config = dict(
    dataset='regions of photos with short descriptions (Visual Genome)',
    fusion='cross_attention',
    decoder_norm_position='pre',
    decoder_activation='silu',
    decoder_positions='learned',
    decoder_cross_attention_every=2,
    batch_size=256,
    epochs=9.1,
)
Rows from block 5 of the image encoder of a small image captioner, named by matrix and row number. Rows with one number belong to one channel. Each number is 128 + 32 x the weight over its row's rms, rounded and kept within 0 to 255. All counts start at 0.
After each channel's rows are labels from the 100 images, of 14848, where the channel reaches its highest value: "patch colour" is the nearest of a few named colours to the mean colour under the peak. Only what is clearly more common there than usual is listed. The data: regions of photos with short descriptions (Visual Genome). In brackets: how many of the 100.
# convs1: 3x3 conv (encoder.blocks.5.convs.1.weight, 192x192x3x3, each kernel summed), inputs 0-191
# convs2: expand pointwise conv (encoder.blocks.5.convs.2.weight, 768x192x1x1, transposed), outputs 0-191

convs1.121 [112 121 162 117 115 146 125 104 157 127  99 136 124 159 156 124 153 136 147 145 146 125 118 141 119 106  66 112  87 139 124 128 114 123 118 156 170 169 129 170 137 180 167 169 170 144 133 166 115 108 179 100  87  96 102  16  70 120 118  25 106 137 121 124 142 100 145 142 136 135 122  95 103 145 137 170 143 153 104 139 109 135 100  95 146 133  59 120 118 111 110 105 122 150 104 111 152 186 138  39 149 147 138 128 125 111 127 172 162 119 139 213 152 179 158 127 149 114 148 162  97 163 107  70  98 111 131  85 112  92 143  75 157 129 157 113 119 156 142 172 146 147 125 143  96  95  93  98 109  81 162  91 103 112 120  95 129  47 101 126   0 169 108 115 132 176 124 134 148 153 120 129 125 161 118 155 154 121 146 120 129 163 138 173 174 189 139 169 166 182 150 165]
convs2.121 [135 193 148 128 129 107 114 188 167  76 171 115 128 210 157 128 104 101 187 121 159 172 122 135 178 149 156 121 123 114 130 114 202 129 129  88  98 113 133 126  88 105  91 108 141 114 111 115 156 120 121 131  87 113  85 125 153  54 114 139 143 129  97 128 139 157 126  71  71 130 114 119 148 112 125 121 114 100 110 114 138 134 114 133  84 128 158  92 147 138 163  78 129 134 140 114 118  73  51 115 159 127 129  92 170 137 192 163 116 122 149 110 166 119 117 150 106 127 112 175  50 136 118 123 113 153 107  65 166  76 129 141  91 111 137 178 100 144  65 125 121  91 133 126 168 100  77  92 100  99  98 153 148 191 136  91 151 102 105  66 131  73 113 106  79 102 151 139  96  75  93  59  99 131 103  68  97 138 105 177  80  85 144 107  95  72  85  82 126 129 161 147]
patch colour: pink (25)

convs1.153 [148 152 154 129 151  75 181 112 165  62 141 146 140 142 148 111 166 107 153 111 147 144 151 116  81 109 147 110 117 117  93  95  94  96 111 161 132 132 132 116  83 105  94 132 131 126  81 125 143 118 116 116 121 106 147 112 143 152  81 127 118 156 138 123 123 120 152 134 167 128 156 144  94  95  93 113  92  82  93 102  72 114 130 102 121 193 164 169 207 131 193 159 208 191 120 164 167 157 164 101 139 196 212 129 132 101 130  71 115  56 112  66  84 117 104  64 125 114  73  92 159 137 133  75 100 145 174 119 166 137 152  74 147 138 156 156 120 129 173 191 175 181 130 139  63 121 121  67 143 115  65 130 156 158 102 128 152  84  99  86  98 149 105 125 154 102 151 115 102 143 163 137 142 173 136 138 105 173 120 104  98 190  85 154 162 130 112 131  92 154 128 158]
convs2.153 [150 139  78 123 125 143 150 188 150 102 105 118 145  99 134 162 138  66  78 150 101 160 123 176 163 149 153  78 151 123 161 176 111 135  70 134 151 120 152 123 181 137 136 160 172 120 112 114 140 143 147 128 138 182 161 144 113 152 105 113  99 164 124 131 170 104 155 135 173 131 115 133 173 146 143  78 135 129 140  75  79 166 123 141 165 134 150 173  63 144 108 161 142 139 150 139 131  97 165 116 106 144 132 140 175 151 126 131 143 138 127 185  99 131 117 218 152 139 136  91 149 118 171 106  20 100 134 139  94 242 177 177 193 139 146 131 195 139 190 111 195 147 139 187  85  77 110 127 133 136 135 153 187 168 148 146 120 136  65 143 110 137 153 135 105 144 158 135 141 126 169 153 141 117 141  90 142 154 198 176 176 122 114 143 141 133 132 164 136 132 167 106]
patch colour: black (40)

convs1.113 [122 110 145  85  74  70 125 141 156 155  95 112 139  75  80 179  94 174 121 171 145 117 117 140 125  92  81  54  67 103  98  95 132 105 120 131 146 109  95 161  86  84 120 156 119  92 114 119 139 120 106 130 108 127 118  72 109 154 156  61 151 167 149 153 155 133 176 156 185 171 130 100 118 102  92 134  86  87 147 118  88  57 129 124 155 141  96 155 168  85 121 166 169 167 110 146 114 117 105  90 120 147 108  88  41  98 110 140 106  68  83 118 106 190 121 106  98 112  76 109 129 109 144  85 169 104 144 122 137 142 148  92 143 144 142 106 139 155 112 147 115 134 180 127 140 139 145 145 157  98 220 129 145 158 140 137  99 120 129 114  49 131  77 125 126 111  67 142 156 160 166 182 142 146 127 163 198  80 173 144 148 102 121 113 101 102 138 111  44 122  83  99]
convs2.113 [ 91 115  99 137  77 104 113 131 134 148 136 122 174 126  40 199 118 156 102 122  89 142  97 131 103 133  97 186 130 119  93 145  31 132 113 106  96  98 122 108 125  90  88 119  81 135 111  93  77 110  87  73  70  97  89 114  99  88 114 114 139  88 122  92 109  98 115 146  84 135 172  89 133  78 114  68  87  88  79 165 164 112  95  77  79 101 139 139 119  92  84  73  89 125 113 110 142 116 139 118 133 159 154 152 143 141 163 162 146 172  66  89  90 115 179 167 136 133 146 181 148  97 144 104 108 158 188 117  78 102 124 117 124 117 128 144 112 119 144 103 156 126 116 106 143 120 134 101 138 140 134 124 167 116 176 152 113 148 138 115  90 115 158 150  80 149 159 166 151 102  90 105 132 135 152 128 153  95 169  71 146 163 127 157 142 121 133 199 103 173 163 102]
patch colour: black (29)

convs1.26 [163 142 110 113 116  85 141 126 123  96 155 127 103  91  90  61  97 129 147  71 113 128 141 115 109 104  57  97  87 100 112 107 119 106 114 119 156 144 147 120 146 134 100 144 160 170  57 171 156 169 112 164 173 150 145 155 178 150 130 150  97 160 117 141 148 111 139 151 115 144 140 115 134 125 129 144 150 136 111 132 138 167 106 163 176 108 182 167 155  90 146 134 163 104  77 138 199 132 114 137 150 160 170 102  76 116 154 145  98  75 109   0  95 161 117 151  91  78  72  97 147 128 104  98 125 124 121 135 105 148 130  78 138 133 134 102  66 130 110 220  88 167 160  86 173 159 152 106 123 158 134 145 139 151  72 157 138 104 116 122 144  82 108 107 114 111 125 148 159 137 177 183 164 136  70 150 143 103 145 121  79 200 101 140 160 140 121 164 162 156  75 149]
convs2.26 [158 113  56 139  80 143 135 137 158 120 110 131 178 101 121 112 131 156  49 147 130  71 147 130 131 121 107 152 195 144 113 132 182 128 101  99 107 142 151 171 170 156 158 112 192 122 167  59 145 114 121 101 106 127 116 123 180 129 167 127 162 111  97 105 122  99 121  61 146  76  68 100 172 108 104 132 129 158 109 106 150 124 111 107 123 158 234 139  89 106 167 157 108 140 108 100 134 119 142  71  98 122 119 148 159 149 107 136 126 136 150 163 132 117  97 108 157 130 120  58 211 153 160 137  91 161 150 146 124  91 125 164 127 117 167 121 134 160 239 135 171 100  88 101  78 118 145 142 149 153 167 181 166 149 168 167 124 169 143  88 166 138 128 147 182 150 122 116 135 183 128 157 146  84 147 173 139 127 153 127 219 209 124 149 140 164 167  90 183 105 174 118]
patch colour: black (28)

convs1.143 [145 158 190 138 128 148 149  57 155 194 135 140 115 156 144  49 132 205 138 128 125 121 130 202  99  75  69 100  82 116 110 102  82  96  95 124 135 145 122  97 144 153 156 137 127 121 182 134 115  85 156  85  97  85 114  56  88 118 109 107 161 113 125 143 137 107 142 156 173 125 127 117 122 152 101 154 125  65 175 103  99 118 151 100 169 132 123 159 141 109 136 105 178 147 119 136 129 192 162  67 150 146 154 189 180 173 156 134 146 135 130 230 159  91 128 113 130 142 105 125 105 197  82  97 145  99 181 105  97 105 136  81 152 131 151 155 123 135 122 133 145 125  85 139  98 110  98  93 147 132 103  86  81 131 108 111 133  46 125 122  51 187 116 173 172 163 124 127  89 112 123  87 110 135 147 124  96 140 122 142 132 132 157 167 146 182 144 153 137 161 177 139]
convs2.143 [134 186 123 139 128 118 116  90 160  87 126 131 111 219 136 105 124 153 175 128 118 143 115 155 116 137 154 107 129 122 113 152 161 116 136  84  97 121 160 140 131 110 100  94  76 133 106 101 189 121 130 137 109 160 146 144 117 100 117  86 128 177 133 140 145 109 126  99 135 134 144 126 126 112 140 169 118  86 118 137 117 135 131 145 155 125 154 119 110 145 129 162 145 137 133 116  98 106 100 140  99 106  96  87 167 120 122 140 100  96 167  81 151 114 162 154 101 135  89 158  61 147 123 100 116 115 112 100 124  94 185 103 114  87 146 144 159 132  97  97 129  95 115 108 139 101 116 113  91  99  63 137 140 200 139  85 101 142 147  86  95  71 102  91 103  91 141 120  88  74 113 108  97 120  97  92  97 117  93 172 165  84 162  73  73  57  76  86 166  85 176 149]
patch colour: pink (27)

convs1.117 [155 166 150 155 140 148 156  57 108 136 138 159 128 149 143  98 149 155 150  88 158 132 156 197 115 113 111 123  69 128 130 117 109 116 125  93 108  96 112  59 125  90  89  98  93  99 153  97 112 102 100 108 124 110 121  62  69 114 111 104 107  85  98  96 111  86 126 116 151 100  94 108 114 139 177 166 168 142 176 162 126 182 140 117 122 147 156 176 175  96 161 144 194 176 103 143 105 212 139  96 170 162 155 190 174 155 159  82 107 146 122 119  90  67  91  93  99 135 107  71 150 175 147 118 140 163 143 138 132 151 116 104 124 116 164 103  95 102 167  68 124 159 111 128 102 121 111 119 163 139  92 114 131 142 121 121 144  84 136 173  44 211 145 185 179 119 163 160  86 101 169 163 141 141 117 118  83 140 130 109 129 136 130 181 157 155 144 164  96 165 203 141]
convs2.117 [136 189 144 167 128 121 129 139 151  89 150 173 153 236 145 105 160 146  90 125 124 148 146 105 161 121 148 152 142 134 117 160 146  80 146 153 122 146 126 152 123 133 145 112 108 169  97 128 158 124 127 134 120 211 156 135 101 141 118 109 155 141 148 146 186 109 119  69 177  80 125 123 118 120 138 178 140 136 124  95  78 153 117 140 144 135 109 189 114 130 112 150 160 145 122  91 116 162 140 122 111 120 104 118 136 105  85 193 111 121 131 108 181  74 161 162 103 166 105 193  96 182 119 134  65 119 114 105 101 167 170  86  96 146 121 236 146  89 129 106 108 115 119 175 106  72 142 136 119 157 133 158  84 158 144 143  99 139  85 154 120  94 121 116 171 134 154 117 110 129 135 181 114 121 120 148 127 123  73 161 164 113 162 142 118 118 123 122 170  34 137 156]
patch colour: grey (61)

convs1.136 [ 84  79 131  86  53  87  85  93 137 123  90 109 163 163 143 125 147 171 109 196 139 155 106 101 131 134  20  70  90 111 120 114 165 111 149 142 125 117 113 154 125 144 160 157 122  82 105  79 102 109  99 108 109 104 102  79 143 108 113  89 101 121 103 114 100 103 113 119 131  88 129 116  72  90  81 119  43  86 127 123  27  81 124 145 137 169  68  50 147 133  95 118 133 173 167 140 112 147 146  98 144 163 146 122 118 144 141 155 143  39 102 159 146 165 107 109 160 157  78  77 120 124 156 118 123 132 134 123 144 118 114 133 181 171 123 147 145 178 100 220 164 152  83 174 105 122 131 125 107  82 138 123 184 164 131 111 109  96 130  83  80 148  96 146 125 112 113 148 137 135 132 123  83  88 147 136 170 115 100 120 151 107 129 138 133 119 198 114  96 140 109 133]
convs2.136 [133 115 133 114 113 109 128  98 112 124 141 119 119 139  39 176 109 147 144 117 131 183 126  74 119 181 110 120 106 107 122 109  44 150 125  86 130 118 164  72 102 118  91 133 182 161 134  64 157 114 116 122 104 129 115 123 114 114  34  94 130 151 115 114  39 131 156 100 177 136 151 116 108 111 107 104 125 136  92 169 159 121  89 132  76 135 117 170 157 130  93 117 110 125 142 104 124  84 136 107 135 131 136 126 131 139 156 119 125 134  60  55  62 117 120 143 143 124 140 127 174  42 118 176 127 135 121  74 132 172 122 110 126 122 118 163 132  85 139  84  95 133 127 116 105 112 154 117 165 136 155 115 117 197 155 149 166 154 159 105  56  80 133 169 115 145 170 170 170 135  64 125 142 127 157 142 146 119 170  71 127 127 159 156 151 146 131 175  99 127 138 145]
patch colour: grey (60)