A small image captioner, trained from scratch: encoder activation silu.
Rows from block 2 of the text decoder, named by matrix and row number. Rows with one number belong to one attention dimension. Each number is 128 + 32 x the weight over its row's rms, rounded and kept within 0 to 255. All counts start at 0. Numbers have three digits each. After the name is the row's rms in percent of the matrix's.
# q: attention query (decoder.blocks.2.attn.q.weight, 384x384), inputs 288-335
# k: attention key (decoder.blocks.2.attn.k.weight, 384x384), inputs 288-335
q.132 087:134087111210137084146089113091125150144188145141159110132128098100136160107206109117125107139052141196094128162043130058099100114161057146161153
k.132 084:107106096106068152093099118128151170121178106134136167115129199167068078179083064149133050119189125067178121064165127166155153150111168200146059
q.133 111:085152151111111062145067156130206164196182151091064122129165136118141135159153126201142114110132095104158126116161140115053025165109099119116166
k.133 111:149124078048130122072168091154151118164139117175162163136132141117077113123154146105140121162133091150113160118166156132103154089172165121073100
q.134 111:183129098154151210110183102134057092063067110157189127106078127132100092093101108072109159125137142150127155124091104153196210088155148123113074
k.134 108:107124181209143129182088156108095140093111150084099116141119103144171155114107113125117126115103170101135098148094113136146121172103103148187155
q.135 101:114071135136129180091155144133124087085095131171143105147116094106123156138116151078120088163136153138059082126176088160188184130126131110120091
k.135 097:131136162104102135172103159136109106126123107075122093076133146162178119161108138162120176099167142139155135151092100106162123146086129091154148
q.136 102:106113154079127063148136087078146174142144109137099145157194116163178167139126171141130144136079128085109087124160162102114140127120157144170157
k.136 101:159132078134096152112156148131121145123148118085137127113086169072142112132134136132129102086172132179099158101103089097080056106117085103095139
q.137 098:131167141049132199117181152166116089099060101119124146135123148143141100151051144131122135120204134087142119111190107200166166158100187096100097
k.137 096:149147163180184104174135140125108092117083164121112063140124057115180155078159170101116225135065127173102148171076136092121103101138083082124169
q.138 083:089077146170129131128099124114128121117165109163136104114127091123117166113132129086125125189077154159091128142142100107153153127157116125160153
k.138 083:157113099112049168134112161129089166103151123060131156100108206130135098182097139181146109063190139103131111121122107163168102146097140140162101
q.139 095:122099129044138069139150131116102145142127137106136148161174144143174158122091184141149130120115138104124092148132141091110179131091161160153167
k.139 089:138150108161132137120155109089160123084117077127116058127118100074146160107156104111087160115127139150092155100087137074087064070117058073125146
q.140 099:155098098161149136143131112110066124114156130144205128122110119122124136106143121100124139135088159194113139166049131076131174100153097155162138
k.140 095:104125128209114151138090127104142165071132125123098114148117133136118130130088061139106109107122150059136109085114126145166128150098098190184091
q.141 106:074101154109125032148078145104184167188196160114100111151188107118180186140166161169137099131084120107107082145145130085060070163113093137146175
k.141 106:148131072057091142079154095138160133142158085139154140118120178107085099148137122130137120128169106151124169085145144114104119073139147108091099
q.142 103:116175144033140127137151169149153124144097140120109129155164135133177115177081155173125128097180109084142107106177125182111099170095145105088097
k.142 103:159146124130188105121156088135147092141109142134136091149106070105138140060170153063101206174072107177110186132104145082081111067157101088076141
q.143 092:135067130159131203091153125130092085075105120163171106123102101112110150121118143064124106165126166156074099139149088137188213112132133123133111
k.143 096:116132163140092138181099163119099129091113109084104102095133145156174131158094122167124155083160160118135117144087114124179132158086120116193142
q.144 096:126166140034138160125170163159133105123077127121124134145147141135163109163065157155123130104193121084137106113185112192137139160093163103090089
k.144 094:149149148159193106150148106131134087121092144130120070148111058108162156064165151078103225163063122178105175149081145077100112079146085077103162
q.145 085:121063107184137065138102117085120152136171160158148105148136094108135173110177128097126105145053140178084125142054133069120126103165073158160141
k.145 081:115109102101074153101091119109161165130180090094149154095120201152100096179100080153113067114201126082180117079160104139134118150093145164133084
q.146 117:098106150167113112106099131107184137147151141117067134119123118097113166143179126155137081154112120122103092127192121122109090149116115113125161
k.146 112:125127116020077126110150146173116112168132102158161149092159173158108087178117150148158101118197109158133145142144115143146161133134187100100119
q.147 098:122096127232117107116089097095155149136164139150105110114113101112088142120196099112124115150073118156109141120114138098126090104162093134143141
k.147 094:116104114052068142108113152153111152167163118119154203093136206162104091185099130166162033106204131107157096124174094175149158182121190166130102
q.148 099:145203114094141099152128143134148156169118149108103139131142155128140089154127111195122154073153081114181160104108151150080057136126116120085101
k.148 102:133129116134195102093146083139155115156124156168146152167115077120096137063160125054111121204069106132122151119146142125083143109170133149073117
q.149 107:139122127046151134109187117112104134113078135134123145145159140129166140167084173143131140100142123083112075107169138149156180124110165134124108
k.149 103:128155145167158124159133135113141109110095109098125076121104095109177146079154125090085158136121140190101177131051100065092086116113054075113164
q.150 098:157177125063142200119187138158105100099059110121136150128115155141133083152067131145117151100196120098154129108161117192159160136108171103090082
k.150 094:130145167197199102169129131130114098113083170130110081153118048120169161061150145077105191154053135162101149161075133099118123120139083108124165
q.151 131:126113135186113157132080144162117094124173109100175112071085128122093130063146098103138126163123156172154162175097089087115143135127109121137179
k.151 129:114119126131080144132124120116099157083121118159096137148166140138097137170097124169160131088128147070119095126153192186187169128135170150207107
q.152 093:136171126049141073151136143128135156168126149092127143152174152140182119138112152186133144078139101088162112135111144121074099146101132140111135
k.152 091:133142107149180117100153075113170119123122119162129098169111082088104150073169113067103152174081117154101169096121162090069108067158098113090129
q.153 098:122150117201116088148073125124167154160169143115099112109107126121095104107181083144124138120106096148165188116081134110090045121156087127116136
k.153 096:125097105072120122078128106144128148173164145150157214142141155140070114145123133125154057148131114096153098126210144181120164143159196178109098
q.154 097:143159126050154148133167152143122117130096143134155130145153133135172110163092153166115140086163114106131098124141118170122133142102132115094076
k.154 091:136151139183191123139132092134149102110104141132113086164098065110143154048146110056087194173055135161109186115078140082101124088136082114113138
q.155 098:102145150124114122133116116114160147118116100165084099121151105157116124119106126118111174159120104089149164090172101157150136114151152106103096
k.155 095:177113096124114144127136146141062153141146156018147198113073175088157117147138194137152102094148140145106113154135116151098059141137148109111161
q.156 097:157167131084129226110186127163089085081056086111138159114094162146110086128060123121126150123197140100158136117169110181181191133110192104107106
k.156 095:126143175201170109186125161121092106100076167130097077142135061122180160093140156113124185119076144150095122175077133118141120136134089103157171
q.157 106:111051135139138083115105131090117134153175153126164138143143108104149196123171166128146075156070152164070056185130124054099161128116102158163182
k.157 103:110148108092065160121133123126160133084132053160118084098148178133111107180099073161118122107200138113116150078100122113162135116090123113139105
q.158 092:151133120120126232103183132166093075060062098150145131114077138132098094132083116089113140135195150131118142101149104196207187118131161097109064
k.158 089:125135185187158116187101165127095106126101169097106099126133083154178145113117149132117178118090141133139110182093118121158134160108107120161168
q.159 108:161137115081147205115197131150060084073054102141174144133104140139132106122062140090121140128172154124121124132135105170192219123122179118118088
k.159 107:124142175218164121188107148101112115085094148100092062134121079127187154100131127122105192120086149129119121149065122103138098133105074111163164
q.160 090:166175123091199097153171157147107107158055139067140165168093134125117134081132145113108156126084090140097144186128120155188101134143157058096124
k.160 095:073091166140075123113042132087182151120128119181117131136148146156157166104146184125117109114079127159057121117135129091074133101067123183153156
q.161 086:156180107179107147100139122063110132125142090049145211135086142135079119115181139119129068241139115096127109151171171166073134127120129085032114
k.161 086:072060143079213084126087104126163102131098140154157116093178091149187119127095164073122135070091139121093142077149133105174115128176141179187120
q.162 091:113138142114118130114127113096093142168149151143148130131162152151140101126167095145212132122137127133126062191160156127063114085159150137124137
k.162 094:115146126136121130094117153103141129158212095091146082118140168157098139090116084134102135151119089120185126121181101086121089100056169120128147
q.163 121:132144171134148094100177175073143118109083168138109075166062087127159187129156148128146119109097138169168152182096141127157112149133121112093130
k.163 116:113153122098084150140072122146106126172115121112115159114117175115121184137152153173157185153106114174108103219124167106079120054093134163150186
q.164 101:163137160073141171187167107122106119112052124139102100138115121123166128073108138095183201152126138140122148146126049154170123098181158109116120
k.164 099:100144122142066113098105158156143157163195072119141147161138183126073157151148090185123064111144102121136086148174120096073121128082141127119143
q.165 106:180163136109152184185175097116086111109021117120122123134103119119144117061111138073162199189107131139110141163124068163151133095189159090096119
k.165 106:083118142116085103094103151126154141164188076137156146151163165149116162165154108175129057087151115132114072132173128081100143140096156149150133
q.166 097:107094137078122144175131111192116121132129134208123073068197130123188090118083139130173185062122161113121109095156089121140110117168145158225136
k.166 098:171173102151098143131195164111098145149169092054140156149093170160091123178148054185108069171225109076177130149122108146092148170079170069064109
q.167 107:114118103125075099083072140106148153145255120106120178138158179130097115182141117197129070096168129099128107087160197124091126122076109157142130
k.167 108:130119115155187130128133104139135122087094174137124083110117071122143083066103143060087174168086115139129187094090092143149118111146094126088117
q.168 101:135132092135081104081075132103140152145248118085129194143146180129086107174141110183116078110158124097122111092154196135093134115071110140127130
k.168 101:114112126153189122125126098133143114085104175154129079107128063123161089058096157052087167160074121157109182085098089131157120120150088150106120
q.169 089:158154118133149152180145092157094111140043114096145145119141135124131124038102131073130193175105108146089128158112073136143147113169157099124119
k.169 089:109109170132109101103108149107158131138181085156166121162159140149143126168144145146124063064119132125103092109153131079113114164116139127148134
q.170 083:128127106175111096075104146112119130182220135122179181141163162124094107180173107164104063087136121100108083153156234109064129116123133133137139
k.170 084:115119128125171158133126114080132106102136176131130076095136096191158086061082110068104173157113119166163167079098085142166128115098117151130105
q.171 096:086106105173106090066081146133147144149239140145153138111160142137101121206140102177099057076135133115139100108141211098080132144076104173165143
k.171 096:165138116121172157149174103106105105104097184110112099094109089129157096089102134085124193176136136134158174116086115164171132124148120110110114
q.172 088:141182136109180167167178142119098113102055116097125130147056115121116117092147151106169154191085103156100134199161095180150109130166138068073132
k.172 087:067113148108073093090065135105174130163128087146144167123159160164131180146161156135106095096124110130094089145160155075080169127090179159169135
q.173 100:094099097188088102089086127161143132140206124155157138095179140130113117169116118142079076092139139101124103084126185090083143146099111179179136
k.173 098:184132125112203140163200115106097099110088177105129108114111080146159068135110119101134162143162146115165165108083119178182128163174121090101088
q.174 083:104102112211093133108095126062115121135196114180147133120170144093186147157168139170182086076131152124106055136099213105071128090171104197171156
k.174 089:136141119088180160121161147133098103151131151086137104110142104188118100139138085126109153178157115144194124141105102108161114116093128070099128
q.175 102:114109103130073101081073128116139155150255132128131161122180173136110105181134105189131081075162140094133100086157195116078130113080114167160134
k.175 104:143135110154186138134157110126121118096120166116124081110111086127137082071099123077093169186111112135152186099095086149154117119137106115080117
q.176 092:093141093188150104072100157147108133161190120110185182115139145139067094185162098166089039117110099116102077164157234111078128145087123139139134
k.176 088:134098155111167136130136115068149094116101181129115098083152094174189122085109162063115173137114146133130156075098124122181126129119141139158110
q.177 077:083099132134128164176124114167141115082101112187097062081143111116174141119077154119158152135120149156131144090098072118151137143148114190184128
k.177 078:182159116110108128130194139147095138155115114091136169137109132112101136213181098186140097120209140071157099179117159138112157173154155038091106
q.178 108:160148144131172172181183102139092104110001132150136089118106092123156129066109135056143195169092135147122144168108065143151135116188155100112124
k.178 109:111131138097076119117125154113132135172179077118142162146151181145114167185152101199158070092179129120136068153172148104107143145102169132158132
q.179 085:124148101127147107078106147159106143161192132106169177119133149147063061180135085166099083096106106094114097141191194132112115133068139107139130
k.179 080:117116143156137123126126111075159107114128160120111104098132115154176134064091163068094143176119129140108178076119093128152129138101143188137122
q.180 100:151147149127168161176186117141108103104000126134126091127089086121152143067117149058127184180101125150127154163100058141166131133180146093099117
k.180 102:115124143100084118124113148128130137165150083132138170150145174134117167192156114187162077072157138117115067155165164109107136143120155137170134
q.181 106:142135157128170177181180103140098108107022139173131069114112088126160133081107128063158187156093144156129143165112060135151135116183155119125133
k.181 109:125146125096065124118138157119121136180186079099140162140144188138094163179147087206159080107194119111164073167173148116103144142098174110143131
q.182 086:174156099098172129142145149189127120105084101073129162122084123122096106110090150112058132141094110100106171103156098165207123166090132064117106
k.182 087:098094153143112097147101123118164132109072134156108172144131118134181147150141194112127080119126154136032146111096135133108156153146128194145127
q.183 081:122089119133147117127118159154152112105172139172112078136121121086141144195079135156097123033108161132124164077107139112171135150108117179199150
k.183 081:149177105120076173145183106142109136117092170126094151114102107115121119122148120145128142203187123153146146177064111182092204146122117098065105
q.184 078:114120121112103091087079114175125147185181156140155124113194140159100079171092057144088150060134117110147115102140137100119122112076143145178140
k.184 075:181163130196129161131182112105111121094184146124123088143087127107129108063071117103114148174114124149129170091130084142164089135108102163121137
q.185 090:124182128147189134128167164101117103124068103078143167159049115124092145114182159113132087222094088157104124210150148158129114159155132077039122
k.185 090:071082163088113105112053118102175129141079131164132151104168126155171170144143185112133133065097144126089114122151164092109150112122162165197131
q.186 085:093071115157087114113065111169138142146210146179143098106218145127147120170099089152112124027147142127125114075090149079100145115103112202223153
k.186 086:195181108155145171143209129123082111107156158108124097130089107119097085105107080118120157181151127133184142124088103166169122148127102073073107
q.187 096:205135134057082165171150081131137139108117127084100127149140145120130101072107157080115201145177153084145177056151047167130119105150130065102122
k.187 095:094120094170145109143107131148128147093137086163150148157109136119084105114099084129118065116120107124100132104134104177123173147163115179104095
q.188 094:079114113174097087052079151114154150143230141122142149126133139148083131209151087174099042108146122130153116121127205100080146149060106167132136
k.188 093:161143120126171144141159089131114104107104187126115091081114084093158106078090153072130212153098138142140171117105132152175108111165104130138125
q.189 109:061120167164166110108142169089148118107107137165122081137076087127133191155173136143156083145101118196150130195111151100121124164128109155105144
k.189 107:143152127076088149127114118142109119169100143100108149096129148099112165145140156149160205120121134109168108194145188122116124084125160084155151
q.190 107:111115107122078092079074149108157153144255118101118178143150172131099122184147123199120067095168124099130113085155194122101123131074104150138129
k.190 110:131120118159187133134126102144132123083081176143118090111112072117141085069103150055091177162076121141120187096087100146149116109152087132095121
q.191 097:102112119133137070077103178137176134142170125094128151139110119131103143186147139172063070097136107113149141100126168115146112177066095118121119
k.191 098:143113130142153150166117096137118127079032182156086139115097093099167125105113183070140178144077164143070174117084143164147125115166085159145136